{"arch": "resnet_bottleneck", "model": "image classifier", "dataset": "photos of plants, animals and fungi (iNaturalist)", "train_examples": 77898, "image_size": 48, "crop_scale_min": 0.5, "horizontal_flip": true, "translate": 0.06, "rotation_deg": 5, "color_jitter": 0.1, "targets": ["family", "species"], "num_classes": [181, 646], "norm": "batchnorm", "activation": "relu", "depths": [2, 3, 4, 2], "kernel_size": 3, "stem": "deep", "avg_pool_shortcut": false, "dropout": 0.05, "widths": [128, 192, 288, 432], "label_smoothing": 0.05, "loss": "cross_entropy", "init": "kaiming_normal", "residual_init": "none", "optimizer": "muon", "muon_scale": "spectral", "lr": 0.011, "momentum": 0.9, "nesterov": true, "orthogonalizer": "polar_express", "adamw_lr_other_params": 0.0023, "grad_clip": 3.0, "steps": 24400, "batch_size": 256, "epochs": 80.2, "lr_schedule": "cosine", "final_lr_fraction": 0.05, "warmup_steps": 1220, "weight_decay": 0.01, "adamw_weight_decay_other_params": 0.01}
Rows from block 7, named by matrix and row number. Each number is 128 + 24 x the weight over its row's rms, rounded and kept within 0 to 255. All counts start at 0. Numbers have three digits each. After the name is the row's rms in percent of the matrix's.
# convs1: 3x3 conv (model.blocks.7.convs.1.weight, 72x72x3x3), inputs 54-59, a 3x3 kernel for each
convs1.0 098:178155201166144161146110139152114100128142154122136147154179134133113106106107124173186166124143156090123120152149128154114170143175200096100143118120148100127136
convs1.1 099:118112131155107128140097136084099087135118112127144146105139127121125114131167154140127153144120144127158124091141146127134174130176164189173148160153126092103105
convs1.2 101:142119105138144131109143148127120132122120161127132126100085147140121143151114094121111094118135129097123116120144132110129192107131136162138130162147074170119109
convs1.3 098:144112142120111158123111142156149165140110153122158145165135118173114110190095058145106115146123105158113111114126104143111160151120119096083093124068077132135089
convs1.4 101:128110104128143127108116120087101085125120145122139152130188170143130147084120083151154143108120137106120131102153144109089080161119093108165118126153114116137130
convs1.5 098:132109132122133108116102123111099075136132094140130140166127143142137144148156125120130140108112126156134176128143153133158152102124118181186191160099151146153146
convs1.6 102:109110093118099144106128132131100086138119129142127138054136157059095183082091136174112102136090088153147125114143175102127213116103133128143163117121143126117130
convs1.7 099:122135124117108113138151114116128152132070161177176201115092083106123079103126126170176163150154200157175166117163154107112148164138171115150161132127192143140179
convs1.8 099:138153146127136161133132162126143117137145128114104095170191157129145134091112113090089102141131153109125160124146126090142126073093088101113127111113107147130121
convs1.9 098:091131111120137120094119123182137153147097136165143133127143119142165122138121136109109123118142139124134157098140146151144163141155174092124118127156132135123141
convs1.10 101:111116094120129129120145124130108114108133142154166154108109137108134138104132138096136135135136140137139114126082071138152057134137126139135165104142114152140132
convs1.11 099:153124124127126100133114126141119130096113104117125125106154167113163169097171182142139150127132147133127117097127109093142139140122143125157132100138130117120121
convs1.12 097:126135133112111135158156126115093098123082120165200199129111129138115085130095072116110129101116099127150141108126130135119145149165174124106124159139154114125136
convs1.13 100:180141163139124150095109135128107111146141136144156150107148112085166093085131103126113139098104107110110106132119100163142121157157142138181132115153106120159114
convs1.14 100:120141119103102117122129126110130092120140132139134117171121127143107071135130134146151148109079094108097087132172181129140138130113110134134130132116109141132116
convs1.15 102:145122127125065120149111147120144121121147115120131106113164139121150166101140158155113115145114088140110130143139152173097137143102101114124150111110165133132124
convs1.16 101:114125102112156152129163131145163154140143145145127137057084114048116113095127146145127119151118133150141137155162127118113105084113115137147129159164106133140120
convs1.17 099:113126151076105108117121133149130160098115121141141157156127094194075133185191165159135153174128149169109122087122165094109165080075140104126127113145144119139126
convs1.18 097:143156143126164156067146125103125110128118121097103110133157078151156115123139153159141141137123101111126114148104110139157129161096119103117121076149110095126088
convs1.19 100:102113152119102120102118128120102133177136146162144116145108095145127117121142133095107141097155192103109175149150140156161063143121097126119134114115201096097175
convs1.20 101:129080104159128187147154190146130128122102105115113111102122093117162122115140102119121147112132142097086082138175153107099117105120125081120077143176102137167107
convs1.21 101:125124118139137188129128134131138109160151175125134127177127114151156143127101096111107149094114073136141129117159193109127159107115130090113148137121164163136156
convs1.22 098:128127086130123121146134150114150132118119156134133135158116131148097115173135112127101078123128124150156151134161116126157114086131099145124115119125096118100115
convs1.23 096:153144094115142110111116096153087116143112124155111105108104142078115128087103156105105159106124158123123160151129164120109155080132158146149161115100199156122214
convs1.24 099:140105161168149200136143175132121141146143171118113113129111126116121117098091101159149080146101109134126098141136135124146149083130127094121146099098138113128148
convs1.25 098:134129138136112155109120136091119110085112088093106114113097107128126129153139103144130144119133112143120122125150145125137148135123124136130128140125160166185177
convs1.26 103:118126139111082131124138125147123168123121153130114124144117131144158100120148147141136123144118162154179153118123127111126141109148126110120126095137126090146139
convs1.27 100:136146147106126092134135117137132165128103127138119116097104104120133094160106129105115096083110121119117112141136111121140163178169187099085078109104198165183220
convs1.28 099:145136165159140116146151148097098110150134176140135128131127082148176133124136133119111101137144103107099101136151152109112168095111133086094133123113133139159168
convs1.29 102:104111129124116126107086113114134171112138163145115128125136142078134179101148176142162141134161117102097095125125131151118133103171161144167148158119083160102100
convs1.30 101:130109111102091069089095089138119125134126159131083101146098091126112129109132106140144129115121150089111144153112119150150141155130116138103151114094111147112157
convs1.31 100:104113119120171138120114148152144133111108102104065099116134112099093097092121119125153140108074136138153144126159190109114168107107088087147193099116201104118125
convs1.32 101:135127106115135094122075127143153128135135119153126122126132116106116092110138140155169150143142176150155157114121124076115123100105124092128184096114175113107128
convs1.33 103:113110141122138127117136121138126139166147192145108118160195194122123116123128146100103077142153126157168186087117136081126122113117122145154136135128132079093084
convs1.34 099:101122098116120120151119132092125103101137155108109122139114122131114116115126104098125110095109137114110132109106098098116099112104105111147082091135115107102105
convs1.35 098:145149152089114094121117099114115109077104132104146127115148128151138132155127153146131142150101116146124117109134107122141119123117122136086132101132170132131127
convs1.36 100:087096086119115104150153137107117097138120120077110090168103092161094087119108109119126100111102126118118126129105102113097172117127117114102129124115157147140153
convs1.37 100:119149110145174121103107088072119110103147100141131143141151109136146085115101098188165148134143108137116095142122114157125124128131119142151142148134122121149115
convs1.38 099:117135133158146152138178109128105116132085104122108100139120105175148092109075101110143114149134093138163120121113146146163123097119121155112084165119107107086094
convs1.39 102:114122136142122136133135122126148109151151148155180170095127150110137136134150146109145107145139120146151085179170172132124127101085115092076106148123112128130111
convs1.40 101:135105137130153126134147129099095100115105100115142129133125129167117100160142129129196162135118175093146163086116097122110135150154124102109113089117126142139158
convs1.41 100:107106126104125113149130149137135135104126115138131141111113121103090064137139106140139126140118127142144153139152176107133107108120096084078101109100103079115128
convs1.42 103:145131111149152121126145163092127124134139178107153130120104115098078147119164136140132149143162125131097080130135133135097169114129147124088118145117113152155124
convs1.43 099:118116151114119149144128141146162141144123134136129145122074091119119088136145121122116098129116132128135142152183130149174143124144139130107110116137128122103101
convs1.44 099:130123127144158136135144142108141139148152160167185166146158167114113119102098093136117123147126086131097106129119162167118160115123131147146142145138105121088096
convs1.45 100:082134139165134248190232244140155137117107201159187207148171129162139123171173156124113133121145131084101134165135130131152088139129114139163209126131180121142133
convs1.46 099:100085109100116115109128144118131128113145107146137143152186170121120157117117120170162162117134130094117113107110110157136135184170155103135138131166151151171123
convs1.47 100:121095132141080113118109108124128111117136083130114095148135111126148127118129120108097118146135118129129139127149153126122123131129110133139143118133139109097126
convs1.48 102:126148132142124096122134189106128110101111163112139148144101098141144110132124121119112155138107143160175163128159144138167137139150113141130149123127115148142155
convs1.49 101:108133106116165119096115130109121104122161134122125121114127129102119147129108134102104084120127100123149154135157150131151200120134169177144085142156108111123121
convs1.50 099:115101123105077083130094103122089095165127164137143127153178155144104132158140149132131123127133113117076102104129089102150123097117093177162178112149165105109127
convs1.51 102:175157143152111103134101093146107119115106119119148132154172138128166117126076084149146127143099153153153162148125147147150119147116115126135129112144078151100081
convs1.52 100:156155150168118135139167144160165136141145126135093119125138155117088085116084098150141182129144179149123147141100131093113094095079118140141155141131133138154162
convs1.53 102:104132153122053110154131152119132135100093108099140116158155141163145160151139140144134133139119122116121128095072068149158107163178145139156149122126144111099124
convs1.54 100:116140150126103121139110113102127112078123093140124116133139147150124137169125171125107094159143126135137151143163154137155098160114092174138112161092097127112104
convs1.55 102:108102129120136144111118155129109149122084117160119112131084112132145111160166127096165151126132177096113160131116128148141119140141111111111121173148097142115141
convs1.56 101:101122121104147138100130105110115111137138151109116116141124165134116122120123144133151146113110109122094111110114116114124108117144145141153102169131108138131099
convs1.57 104:106106085112113109110126103133117123122083086144110129087107104150152092174119113124085107113128064104094064079103109087128110086129090171128119159147081133147092
convs1.58 099:135135142140136161143196191103084129144101126120121113139160173115128135164140158096125136118142137117128146164198175160139167149175148136111072102163115101116124
convs1.59 102:117137116125167220126200199120126122101083131122137146153140162133126119103126111098066120119120125117115108168148142120126120131104115090110127148139124181160118
convs1.60 102:127128112122123123108064083108131153154135154135133141126126128142119148136123100138155120136168155124169147156128094143165091127102121104126103107118099125112136
convs1.61 098:098079127130095116114110124114145115141143128101117132084134105082174144095168171153113143135106134147147150144147080136142086160147129134156109133179099134129103
convs1.62 096:172156175130115127114097112132129096149160139121122121163113119152105138182161182126129149135103169130137153123109143128096109142122131127113124133102156118152184
convs1.63 102:120140168127133134109111102149134145134111074158142127101102122115104131156135134130091098175130156131202180141153116140126110092118120131127111081105091106091074
convs1.64 097:158164172128098112139114121117104125128104102136135148134139129114138139115141127142131135119134123137150145167131112147139105123115091148120123114118118132105148
convs1.65 096:099110128114117123117128135118162157143132159162142151159139133144116166133152170140149135097152121161118126123134132109130126138125132127125175115136141129135090
convs1.66 102:113148120128127134124147115103125133121145131135169145126094145106148141156150126088106109077131169059110145144129145133100133108130114108107111131162157113137151
convs1.67 099:140144118115140135115113114133129145149140164111144138164127142168120163127155149129149134106162132110099093080077087129138170105159172146122117125136144116109147
convs1.68 099:139142145139144111125126118163130092146152115127109099130140146108119188133145190112151121139131121131125143132114098153153169110156138119128208123098201125130191
convs1.69 101:174147158170164148111117125108069119121117157166189189146083094107140117101172143125134132129131118125123105114113110150120116165140106122143140135154144125135099
convs1.70 103:093144113114153178121184181127110139087146157091167138153097130122122114142140106115125110098141130106120120137107100149138093161146110161134148171161107164119125
convs1.71 101:144114160100135109140126129094144129063113121112155144170135150169129123146126150132125094155110107125113105152126131137109134151142127185130110153128121163117077