Weights of a small image classifier.
Model: 1.54M parameters, activation relu, depths [2, 3, 4, 2].
Training: muon at rate 0.011, 24400 steps, batches of 256.
Data: trained on photos of plants, animals and fungi (iNaturalist), 77898 training examples.
Rows from block 3, named by matrix and row number. Each number is 500 + 25 x the weight over its row's rms, rounded and kept within 0 to 999. All counts start at 0. Numbers have three digits each. After the name is the row's rms in percent of the matrix's.
# convs0: reduce pointwise conv (model.blocks.3.convs.0.weight, 48x192x1x1), inputs 0-191
convs0.0 106:479505476479536472452516489512521544497507466544481470492528501469517524414506511511534504500572513462479516482497466497524476516461512493479508536514480511474527494501473532520528498490493500481493495447490496513490476469489479487512492512484513468519477479567525474471484494506488452509439533494494512476489472524540494498517478538490527509495495528465540482523519468471533555504465491513483505552511540448533497491536522502493508487477511478520500462491517495497506456480540509501508497505476490523526487458505509455503481540501533500487512499550454489523499518515510498506
convs0.1 100:476515496521512482466520510510467512491438488485489489496516500494507448522498483483503506487488495526460515451500529515509503453465468471490512495513498541497481480501507504513523476540545587518528486517443489525474517466518514486483511518486468442486485529520512472533500475514486503512459472507496517513475502463477516467476479478482496473513539567456506467521508502476458537488501491537530488526493521488509496466534539481479473503498527491454506545531494492475522507509452494489549542540518478537506535516493525493537485478481510490533513461454502502509489476506514505514
convs0.2 102:444480496487494501534504477508490495514505548515508462520489535511485506481511466489509501560496483488475513486534485468486517501493516472467546504502527531512509472482492528500504567522447516501515543521498537515480493483520523445463484508484467477519504480477512539459491476504504469502475567510500533477553450505491493444538518457508508465521468494472496536481484496494492524487495484496502501486492475451521487506512498532550475538481494515523498475519504510520471487490496488512483523508521526480482473510476541469492512480528446514505525483469514482451495559501515444481
convs0.3 101:446499508486485479501513480475465509519458496532529601467491530495473500578533506509467506478467502491493493486502525491517496517538511517525499510504469476502512532492523479507497514495469498466512505572479526492539523460473481507487483440529541505488489509485521503502531466471501558454458495515493529480501470518453504503500461521502482473448511537476526522511513505487466494488492518505522508553535448491489486480483505505515535471508510495476509483479466492538472527505509508460447486501480535482520508506491500512478497522511509503480526497507497514482530467488504509541
convs0.4 101:501551539513496496541505493467528522498530482493556511544509515464504517534455465493475484498472470523490497480434469494517483497491492486513461498485485492505556472494526456525475516511492481520516488510502464533520490529499555471528519480509493466486499489469518489532528501516519562477435501451491521503479489506467450523455478473480514482486510479549544463500479506514510512460503521503533487496489508532486479542496529503490517498476517470476496494518472511475495495466456506528487513508485491505483518491540513480480517484490492537469519507458510542434524483510458495485
convs0.5 099:494485536521502505488492502469516539491510491522520491481459502568532486471498486468509478491497462510500485465518530532513502528497501519474467501495484505467468530519520479523519475479485500473501515494466452537532496452455486521525531534509499488476489490512479514492534513463529530492458558481475480516510486510526470499504530475482494514499499540451485486482508484479502501530532467513575522533559478485476497513513520517525469537520485469547491524512507550474520457466508483465533484502492462495499483561492532537508487520545495540521524499489466485479493490478506535479
convs0.6 097:539506533567513483516493526478522492495462458480503493553482460460495473483505486463471470513509497480519516459491487465485466541497483479473536537516483485482495499491531451507479495517495514432517461511494484530472501507477542546506523496480562485541508513470512489485525488481544540457502511504493506494505508507489465524532501531488462481509486527523493494507512487498460524481492498489490484444492487517475521480500493522503535504520479480500489495550457540511487513501511473542513490500493442526512507520482547487531510511528469516549526473501461472478465462473531521499
convs0.7 102:475536499476530460506502494518506479499505472462462503482477525496531491494489491496524508478475526499477526483492479517526480541522488514504531494502481428532473514496501515501519485446461484505465438472513513524508539524521523468451518511490485498493492530496530495541526524524497519463465512506487442494538475484510507501435497537497472477492538487525490521528483489541522527480497531517511456522497558485526502522495537537526492518458510516502515464491463518519489502490498493488459487512491486500550455507514483482516460455520495518527544531491461535523460488489493456488
convs0.8 106:521496479492467493514493514491491538528562470483501445542520498481525500435488528500519465510550471516511499486541492546508513518435519507477481525477489509473493517454474510457485514505515539497520491524518485514505518470463499494527492504487488460509477469561500475473504514471471462513451493525492481492468480520506490483531528485505541533495485501488556492464520507479491547502465538478490465484519515488484494483551490526454466505513500466498478481502485498460528460511505469537496524515483503482464521498528465479503487490503465486474487473487454482523513447497526495482
convs0.9 104:497534522491530475510500543526507501586486526496529506521471511512505486500460492503487551499510477489479509489542551465442533510515468507504498443513517506494499509451532540482502510542510521540476500508527539453503485465504544479509532493504532506452479486511493531479506537501491490520524476449514525485479504487503567497496493532484489557477471473481528468472479481518487477513489492489497517489541467446528501507497480494458463479455541454522495489506516471508496485492502544465478509514527475494503468481530494482470495480501517526489483478480515463520479501508518499497
convs0.10 101:480464541478498448508524477520514557472520524528523456520537493524558497516526499505501516480531512535495470485518494510487524468488529497475488507492453444452505497469509513455512499498485501508550488523505498520516497502516491540508538579519516500518489510502520506499485494490504505547463477512535501505512460506458450524450484466486437495518511500509507522506484520506515552504457530487487496530495478484463515496536559526493463492502476489498461516517509521516472484493502474524470480524515477481492484529505540494491487473525488514477513493481516496495513496512423499543
convs0.11 095:486536509538566467542499519489501461531499497453504503501467494488495469512505497476515493545538480503500495492491477479483508503497528510500544512476477476493481475459513465476513508521490482478527520488489472520492514533531497486483527498527509487451538523535513482536487508474535475482516513544494521444511501476506523474528512548476518469493521479496491495415501508472485514490531502523519534548533539549497493544513481550516482475480529445511487491566485469461517480520523486506517518513476508555537508496489469468542506505505501529525533498497503495495512504535480521508
convs0.12 098:528501483472474518522460491498483505510461465524469474517502484489509507468487535521500480473530484503453511512515537508506481490515516509580509502511528530490460485445484495461448517473503493479490468512448486498510533497448484504511475499494499474497510489534512478455498525463508518507481466499528464510502486487462483499464553499485517516470516460493501492517530501495567502533472531494496526529503527525524521521486512478479513461486493486491528484517505460498510532525507518482515479490488499555488547512514529491495453498514443499469483506534507505523530487545512586468
convs0.13 099:468460472467529483513501533474481527509490460457476495513482475473464536512516502501505495539537500486466506492499520522503506516521497487495462531519499490487500534519485538454499467488538527485489480462521514456517552487488486493480543513489550470490519473546545518506487508530461493453492473472513462527492471487470530497522470523458517470499451503489488536510459487470528505506474501466480496484480506496504554453493490520444491511526485475437480536525502482464535497528449491484504513465502509505494538468510503450501507509516508518519516542515532513485489512519506462506
convs0.14 103:501461478510498524501528490553445462494568514456504549487494539521474502531485477507480487489476535478519517512526499510500471523501552507542553505453502488494529504514500498534487519526495453505466500520488503450544506496495498522519499507498554494460487503494496525547493500455490499537493480515510489485486508494509538496530518535529498483489498519476507504553522466470503454484478493492487476482532475482491471504488519528506498522520527500523518491494462489484531535509553483522439504496535512505520504489471468515530451516508488465509475490487522578472468535504490506522
convs0.15 104:518500516464469538467522512514494519465467490489450464517536521525504447484524516443493515461538482491506493565449542488493546471542490507500495502518510476486453477516546517509507487466519526522488507479511494557518476502478523500539502521499471521471505511536486467521520451495486543488523474530487517487481509507465557544463502506491461499470478493501512510546523493500519476539445471478478509477493507525490470512529516503473504532510509490522500496495531505523515496534514493472503509527528496466516512496486488542475494489437520468529481503474530518485488538496526478479
convs0.16 095:540524511566491517546476484521485472516531471476540498478482487509491523494457493519538499508480552521496507501529493509502462572487489513505470479516517512507481500509465529481507495465509530523509523498500475481504502475515485487525446483539498507530472482512487512502476480512509505503535539442494485510494504475494478529523459489519458495488468427519472495520489496528510507478532481520499532501481548540489511480487488539504514502492509469501501486446558523483561497502483489511463549524545537498507520528451487466531512497553467491480474535507494502491521503485516534502
convs0.17 103:460497506485542501450549502489497504491540580506484554566499495511533501484471526490496464502478514494485512496492507512478492478510468492474506478458501500521458523479495461531484439477536480524536487492500485494506477481455511505531535479519496505475508479504496510466487500451493485499475512530546508496501455468492447554554479507514524479457482473476521485481493493537492481498536472500510501490498523500509459509475543470471529476481492467492519513466504500532481512488456436486475529505506477515458491497505488498461484506540505499509519473475513513467530516468528495493
convs0.18 098:493488462484490509507509475541485453471479484568449485450518478497465523483494493465509487507534519528527478520510485508538474495482483492499509519487529505537486499491467483479500481484515457489471461512476519513488516488508497510526493509445472515486487450481508526522517510505543489462520469514528479497534479484500447484472531530483497544526497481520550514494511492463476553489445500524473495485524506499482524496523513498519573484527495490472528496531497477519528529505518507520533480501441455494486508509511462504473504559545516471530484527493511488498522466460530481491
convs0.19 098:500500484482498511469493480476477497466476506496532540463486548476476526477474542503485469491493522471485508478522474517481447494517489555491545520465491519509459514522460535494511539481493477520472486551505513522494452465467536497493526484510453490475521495511526499469522578518449494467465485522528484499502509490484473489515531479513530537481509538534485547481488494532492518528480534521454512498468497520492520461528494540536492501499513509535477487521461488495448520552478506457513464519493517484476531511501470514458504493493489524488500533481529513524514527505491518487
convs0.20 101:485526528514498497523522482531500490536497487516519561512488512469534488549468469495554507502456514466531473472518532526531484481507552479491490493489449510506530455496513464528505523511497515514495492550502498496529520533479469528524464489486507465497506451476510451483535472496525553462532512540517525520562469492508495477497483481526503478470499494508463493469504518484493479494491485549512490471506474483449486479498500465474512438495517497497510503518500498484456490484456468494479523478521531478480469504478487482505479488474451456482488459538535491484523506527516491517
convs0.21 103:512497475516566499517543481479486464484512450488496559499485509460496559564504501509454539492525467532495498529494500526564524523529450501506519470549462538490519488475487454519485482509530504492541501512459517502484518492485504517508482501494475496539481536467461539487493505485495527482503519499513554525513474447509510511501499507510456497506512476461459493474513481524478464483489482508481494462487494484519532476514537472516540518502502528537444535497499461503496493492517527530511471497527489491509512484523503456465517482466494505497509539493511516474526489540508494506
convs0.22 098:475490494510530457525499483511473462497499501516512528463519537505470485507508478479574505519496473502515497484533477520465498489514499496480492483564503443514519499538480463536555511498476499515500446518490520480509494490505476534512522541457564486531491495512510479492500465432507501506461462499489502516477509500490474533497462478495519503532470504487472470486486531537517482469493516503547542488514488468497511506506483481532489517515517494509477508502515492490535534539505500514520555479442516481520517515486474474551455498536528469522504526499489500479470470472513560526
convs0.23 102:507495508505497501494491500485492549473466480526476515531484467473458504497486453510442526503524497495492531512496499464518518498506492501531497483485515468448469485488543522486534520486518552495509505494484475538487529497467521479510448476515558498467497488470486462498517496556490462474489485529478517519482495536482440515532452477488480520491502513535527480480498510471498512476511470517488508457484495509510440515536475499516490533483469505480472506483447494498520485499455470522473506540493522499503435511530528538508490490504526472526494537471497455483479542467547520524
convs0.24 104:531499507524478478533509466468495539479486491558495492539516479485493474524507491496478550483492487493505499499486508558498533474517502504565493494518490480469493492474512460498527479487539452490464471447496520529482488461526474489477519525509487484511547503496454492496487520519484514495505471549506528523499501494555528471494496508513542540525497524502496486473476523521561495511504474470519485504481505487493474515525476531481481486495479536485501529517482497490463550567493488480514526452495483486461506488559506469460525533493459502545524499483488490504498457540458483520
convs0.25 095:472486481511545523495493519486464545486497544526518542500481497561473501487492478515469470476483477526470512496501469522490517478489487520489504524579516454500565481525484510530490476483468492469485508495527560498503522483548487489461517482507482503487505451511515550473494472507500504538544505468493525485527545523490562505491499497465525483479522526454526471450524467496483483468531536493503480474497479440504473541472489522504497499525489503522491490513501480469481487475475529480502490526469503534517498502480521522470556503504497476497501478522539498470477478502505504507
convs0.26 102:487500557518544534482483448547530479515461492484484508530509487499521506482493469483493528526462529507485518459495528514520446528501489480479463514506500506486483499504490485499538500530494499501508479521491508527501486537478513453467547545511472465524488484471515465491505504485531488502519496516524502506463499479511463486485506535453525542475463498503510486520513520505493515507531508543491532495454519484532511510505530493534515495495497448532506484533518518515491499476519528564469491529435489505543468498453544501478516525462494526511540509476511467551537531542487468486
convs0.27 101:491494504510488527499436485504491504456460483468506489474424515525507493508552467488513460505495524512498500469476496518493494484524500517487487485509494492475498490485470477451503530520500543486450527510480489488494505434483564515500509518513489481501467538570484527502495511467479501477446490493507525506507476479479479490516482536475525497511471517485490510464530466506527514479477502490506501461485511495462488506509491571482501520489489509480537489498478469505514466524499448534504518522491496501547457538519499506540481481490540494463474542439526499509447460516507492489
convs0.28 099:452494513537468535475509478490518538506473510478452528499477471490503482535546497545506482454491504503493513528491482507545483506485521553477498487458479513487485495463484479504472493491481533532495528475492500464486546513495488468482465514544513516524521535521453469500442482500483457486435469522471493508451499498498477494517475509492483524545506500512496499492471494508510541507502503487461494540508523483495492522518493441476487498492479524523486520475479540558478538479477496515504512490496463532574506552484475487504496479474501510476527493490479500507501471548500547491
convs0.29 095:447504516506503501517468483498499474513502466524504496515529524470525493497524531546495524515509490508508505477460521492490496487542522475486468507474484467494440527483486522500501534550530463482507502549449457491495526514520483510495506478539486466555495534490503460461513450523497495464494523511459491504526492499510489504551506511448495503487502476509449498544544504536491490501490546453505499461468545503487499468478500522457484496459549476514542500512467481493508503525455524514538486522492501506497485529481493466529506490496495522480492538498499485464564450504515482504
convs0.30 100:489506494510480487485495468448471492461489462480468495540514521467477468489486499451500509478502555518490541497528489479473486534502508479505449511447515537496477526471506499521502484474474460517531512491478494494509482471512493518525511552489462509470469506496505449526508515490473518488456566526522441478521472491520487495521490462506490473474507495544503532428496545530512535519521524473530489520539475470489484540494504475487497508483486451491487493466502500484491485480478522532538506487538511465505482513448481488504488478543506500516497464494489534512471547503512509523
convs0.31 099:478523518493486502486572491517531491468553522464472496485482515495488460451467536504463511451516529480504521482555493497548532478479440476486516489523525541474499540461509468503502492492530499507472503492500511547494537543489509516500531497474506495470496474467488485503480495514485464460500510491515493491511440498482507440498539512493498487486470480456478496473492470495526485478465497468485502487486494529529486486501536545496490532498478465457480514505518472488498477480500502505512505537500526519480501512507519512508473499544458467553501522441482487495513476476472542545
convs0.32 099:512469533485481467474510492492494465451475481482535527478490562480480523483469494524512494544483463507464536484502501514512475523481540505526477487543492497485508485484503467478497536496518497470492497507527512518473467471542524513481509539486504494513517479553500471504476461498442469502467494516486466467494524480443481511518485548541493453489501526445446505495467504520494515539564487475526509495531475490544465509497508457532449482522506498496507466473525488501500512467516505488480498474499520469486503512522540507489504495528525511506498448505494539540468521493475525518
convs0.33 097:484470483499496475471511532507474508495545489531489519459483496505504512500468487501470467529500506480473499474500503515506498512459543487498525483508496482489506519515509502445504498566485466448461449525508500486560507504513507467477520491513493494472471450481510520527488555504476492485457523515477486556523480557515478488516473536522520484540485536518504513535524513499488504493494519451468537483502513486546522474510506497500493460482508511491544498495474518506517498498440486481461477500508453508434482529479507509455472470483544503505520492473468496454556473503496511484
convs0.34 102:528484470503498492443460471464573488495535472458465497501462529477501489449564468496486551518478548517549514478503512544521515541462495489480515504487505468469501523528495484448535518518520529500533508442463494490524519478532464503498498493511518508459477455534509459532515485538514459467490509533511522496521446488478519464503497517518532550480497501486466492488475505484484443464491498522522495475511488500507502515481504503492512503467490461477498490496513508528537527520470481523491531522497497508500503501467490508495452472528529508507480510482496485518502481499483506516
convs0.35 104:499459549515512509445522526475481513479487509501504475509511463536519522494541525475479496480494528487516481492482494484498491539491490483544548500523525504495515552454510515501532543517478528512513538501529513515525579506529516440488489524493529499491501485552466529520471503536563485466531484505436510493495513530474514503524512506521533559536501521518489505502490473477513541500520520537473492528519478512531482543540483505527481520526533488566487517492497524509546484487481522508495485498498506515488542524498488516514528490478499529461486521511514502483537515477519480488
convs0.36 097:553499529510512491481496499490505471461486523503483506455470479506524490504525499503471505494454553495485502475499491520504496503496507487509534551515480462486504534506504469489487500535517517462487439495569454492489506459511468517496500488494465493484471467483492491497514515520456474455509518546551454490446509545519503510478505531584493498538502485489471484464538509473460517484515494518478521442484524470498479542488482510503539515474496488480508486537499479518541516489493492468467543516506516533471468485501474497477494469517475500485523502473459516485472511501529536483
convs0.37 098:496526468471523495485510502455482465491508490493486504519473510505485516482527491470457506477459533462471527440526473482455494517513518524493452496511492483506491483445466457530515520498495491504486480496476500487494532483449494490481553524505503495474492489508513535515567529508493510519465530511530511539463507468554493475496484492438486525515522473487465500492507538522524524534493502515523465497491517507530491519455470498461517473549468485448540499522501486529496505464463516481526533525447521511550494508471486514495482518504517464514499483497481506485475549506519513459
convs0.38 096:507481514541528524495503542558549482529500533503507517488500504511533557522508487506466476474519483515511503534508509511494518472498542509502510514499480552535527510495444543514493514443522537515494511482541502505491471467509469493496500473498479491470482500509523485502478507486516503576589475546478450508486516506466549497497533459528453506511492521483499495515462533500491507488494499500496487470491510520530519517502490472516487536445519455520489528479471512504521518480474520493479500517489460520484550504486472537487531520531511505472496554484482498480509519530512483479
convs0.39 099:486479490505505504507471501502453504468454538501474481484455494504501537502482447526508476507468513505470495548505502481565514480501477491517490473497516540490525481508469505464478491504487518494490432478508499534512482494545468470513539514541439483481536484535475527514494490490472477510513496530526467500493518535486484484514536555538515471508539495498483506481464501478547524496481482476449504552508523481546508493461491537511534456520504466463493498508500511509471491486450462507518491473556520535521504486470459477522452480490494508501483519507507502481519514482520472513
convs0.40 095:574524510468480500493476469510522485487550514491477539459536495497538504518488494507467486506493484496510466474462559524523497488506534499504493510493501489499514494506555510491506495473490493459528529510467548501530492492517449491472503489525539526551519499477486506543485473469484496523514451508479491483509517482497492479490502544533479499485481481446487492536480479497489498490517531485503484543496504569483464510474516500472449472455497502477507481503487513468478483481511482508498440508495513508479473489503515496501507457529541483509491549568533454488492455464499518537
convs0.41 100:467492477538469473475484523474486484542508502520474522483484483479446560487517521489532482497515525507531493499506490496521506519471533528535476496477520472479490489506498519446503492502490461482453467480479473509509517529506490517485496475478568454492490523492477509428481483513511478476459481494511486533502521501531493449484491487459517468443514482475469486539499482473530490503512490497509463523470510536489538546504524537516540485529487497481492493484464505520473518523469481519547517457518509495475481493473447525479510495499452516492463499478508484553507501547482472498
convs0.42 095:508489506490476459499487454457468561473458493480481460515431495509522472480518489501491499555489495511523532503495456541521511503445500501451484511473501481502473468525505466473507487517515559518481502544509477506476460483492489528489481502494499467511481471514551483479509509485507513457485540489481541457479481528491441553520499498478483503490476508562486528470478511500522540494490516507465484491490501493513509457502464492543480490483489514521496497492493503548472495500479483498535459494501506535512477504464498478460493501489505490464506481520492464495468483541558513479
convs0.43 096:524490500473524504480485487482478500525500494522552479491482505489517560516507481553457500497506492508508498528549499546468501528528463502524505506445504531561498523505496508569484503495532549558492505516510525505488499545510516461535502489507496499541500482506541459481508489481491468492436509502521504479438507497488483541471499495500497521523511492531543513508544516497470513501515430476509469509485499481529507475471510492511513499506489519503507541508521531480492475506446485442491509514505490461439469548511507524499490541502499474522468515492477512532498522495500477501
convs0.44 101:484493509522523506455522530562497432513522522501503498521481500498458464499457474503543534517528515489451545504463495515466468473481486490520488476464500511527511503463531505527484514517484515501509512478515561528455508494554480533503486540499477505499454495498531472538451487503477466491517507522478474488512498475552500502471465496478492528536452470515519500487508497454492521483500464489548505493501546499500452487518548495486486482521524546501500505544466486462497469542476506532502518515456480488473477474496475457508485476516480516502506516476480494494489481497525477487
convs0.45 103:525469553504488539510520494484527503458501500500489495511480480459513489524468503484553519482468457536480471505500515506546552531525475479528544517495470517509453459490517534461497495520463511497518519487517462498501483473489483564499487453509513446514509505546499545468547463502492506464482573479520535500527473482502511482460525499508497508480529493512498480495521460530510519522499493505520510493520488495527462529470504501504482488485483484446559486457549510486493496535538509479468497505480466524504500488487485475459500502491521518497492527486499538487477531471508475475
convs0.46 102:480504486512548507497486529511555477493484486469510505492502476516521505555506523471480492490523512542502505526477519503515508522519504504545493509510482491510444570504529474480499516478471480489477493488517513527525519488503506478484485484488503481497496524542496458534469488506464491505525539503516507530492531541514482523512512525483485460464470452509472517448506461538530514476460511510462486556471507506521521488540479483505468485478480517525531473471506545463513467462488451490518480501496478498522475523521531498450517418496513466529505477487562489475477492514496477517
convs0.47 104:475507505516438497509428502457448497572482510478554489446459516493538539487500521555529545495482502520465494486475499480496474504516531527501483496515455484511492473478472530494475544504505502474518521500511511472483468528541490519501472469518490478458528514471524482503490531481458499528474540514475505480488494477444555522459494510460492497477493504496531482457542500482498478456515503515496479478489522515496508491483459499494477537509472473499521532490465511481496491498482525504499489512475491504496477505513523484482523523507509517459548495490497568484524504498525495494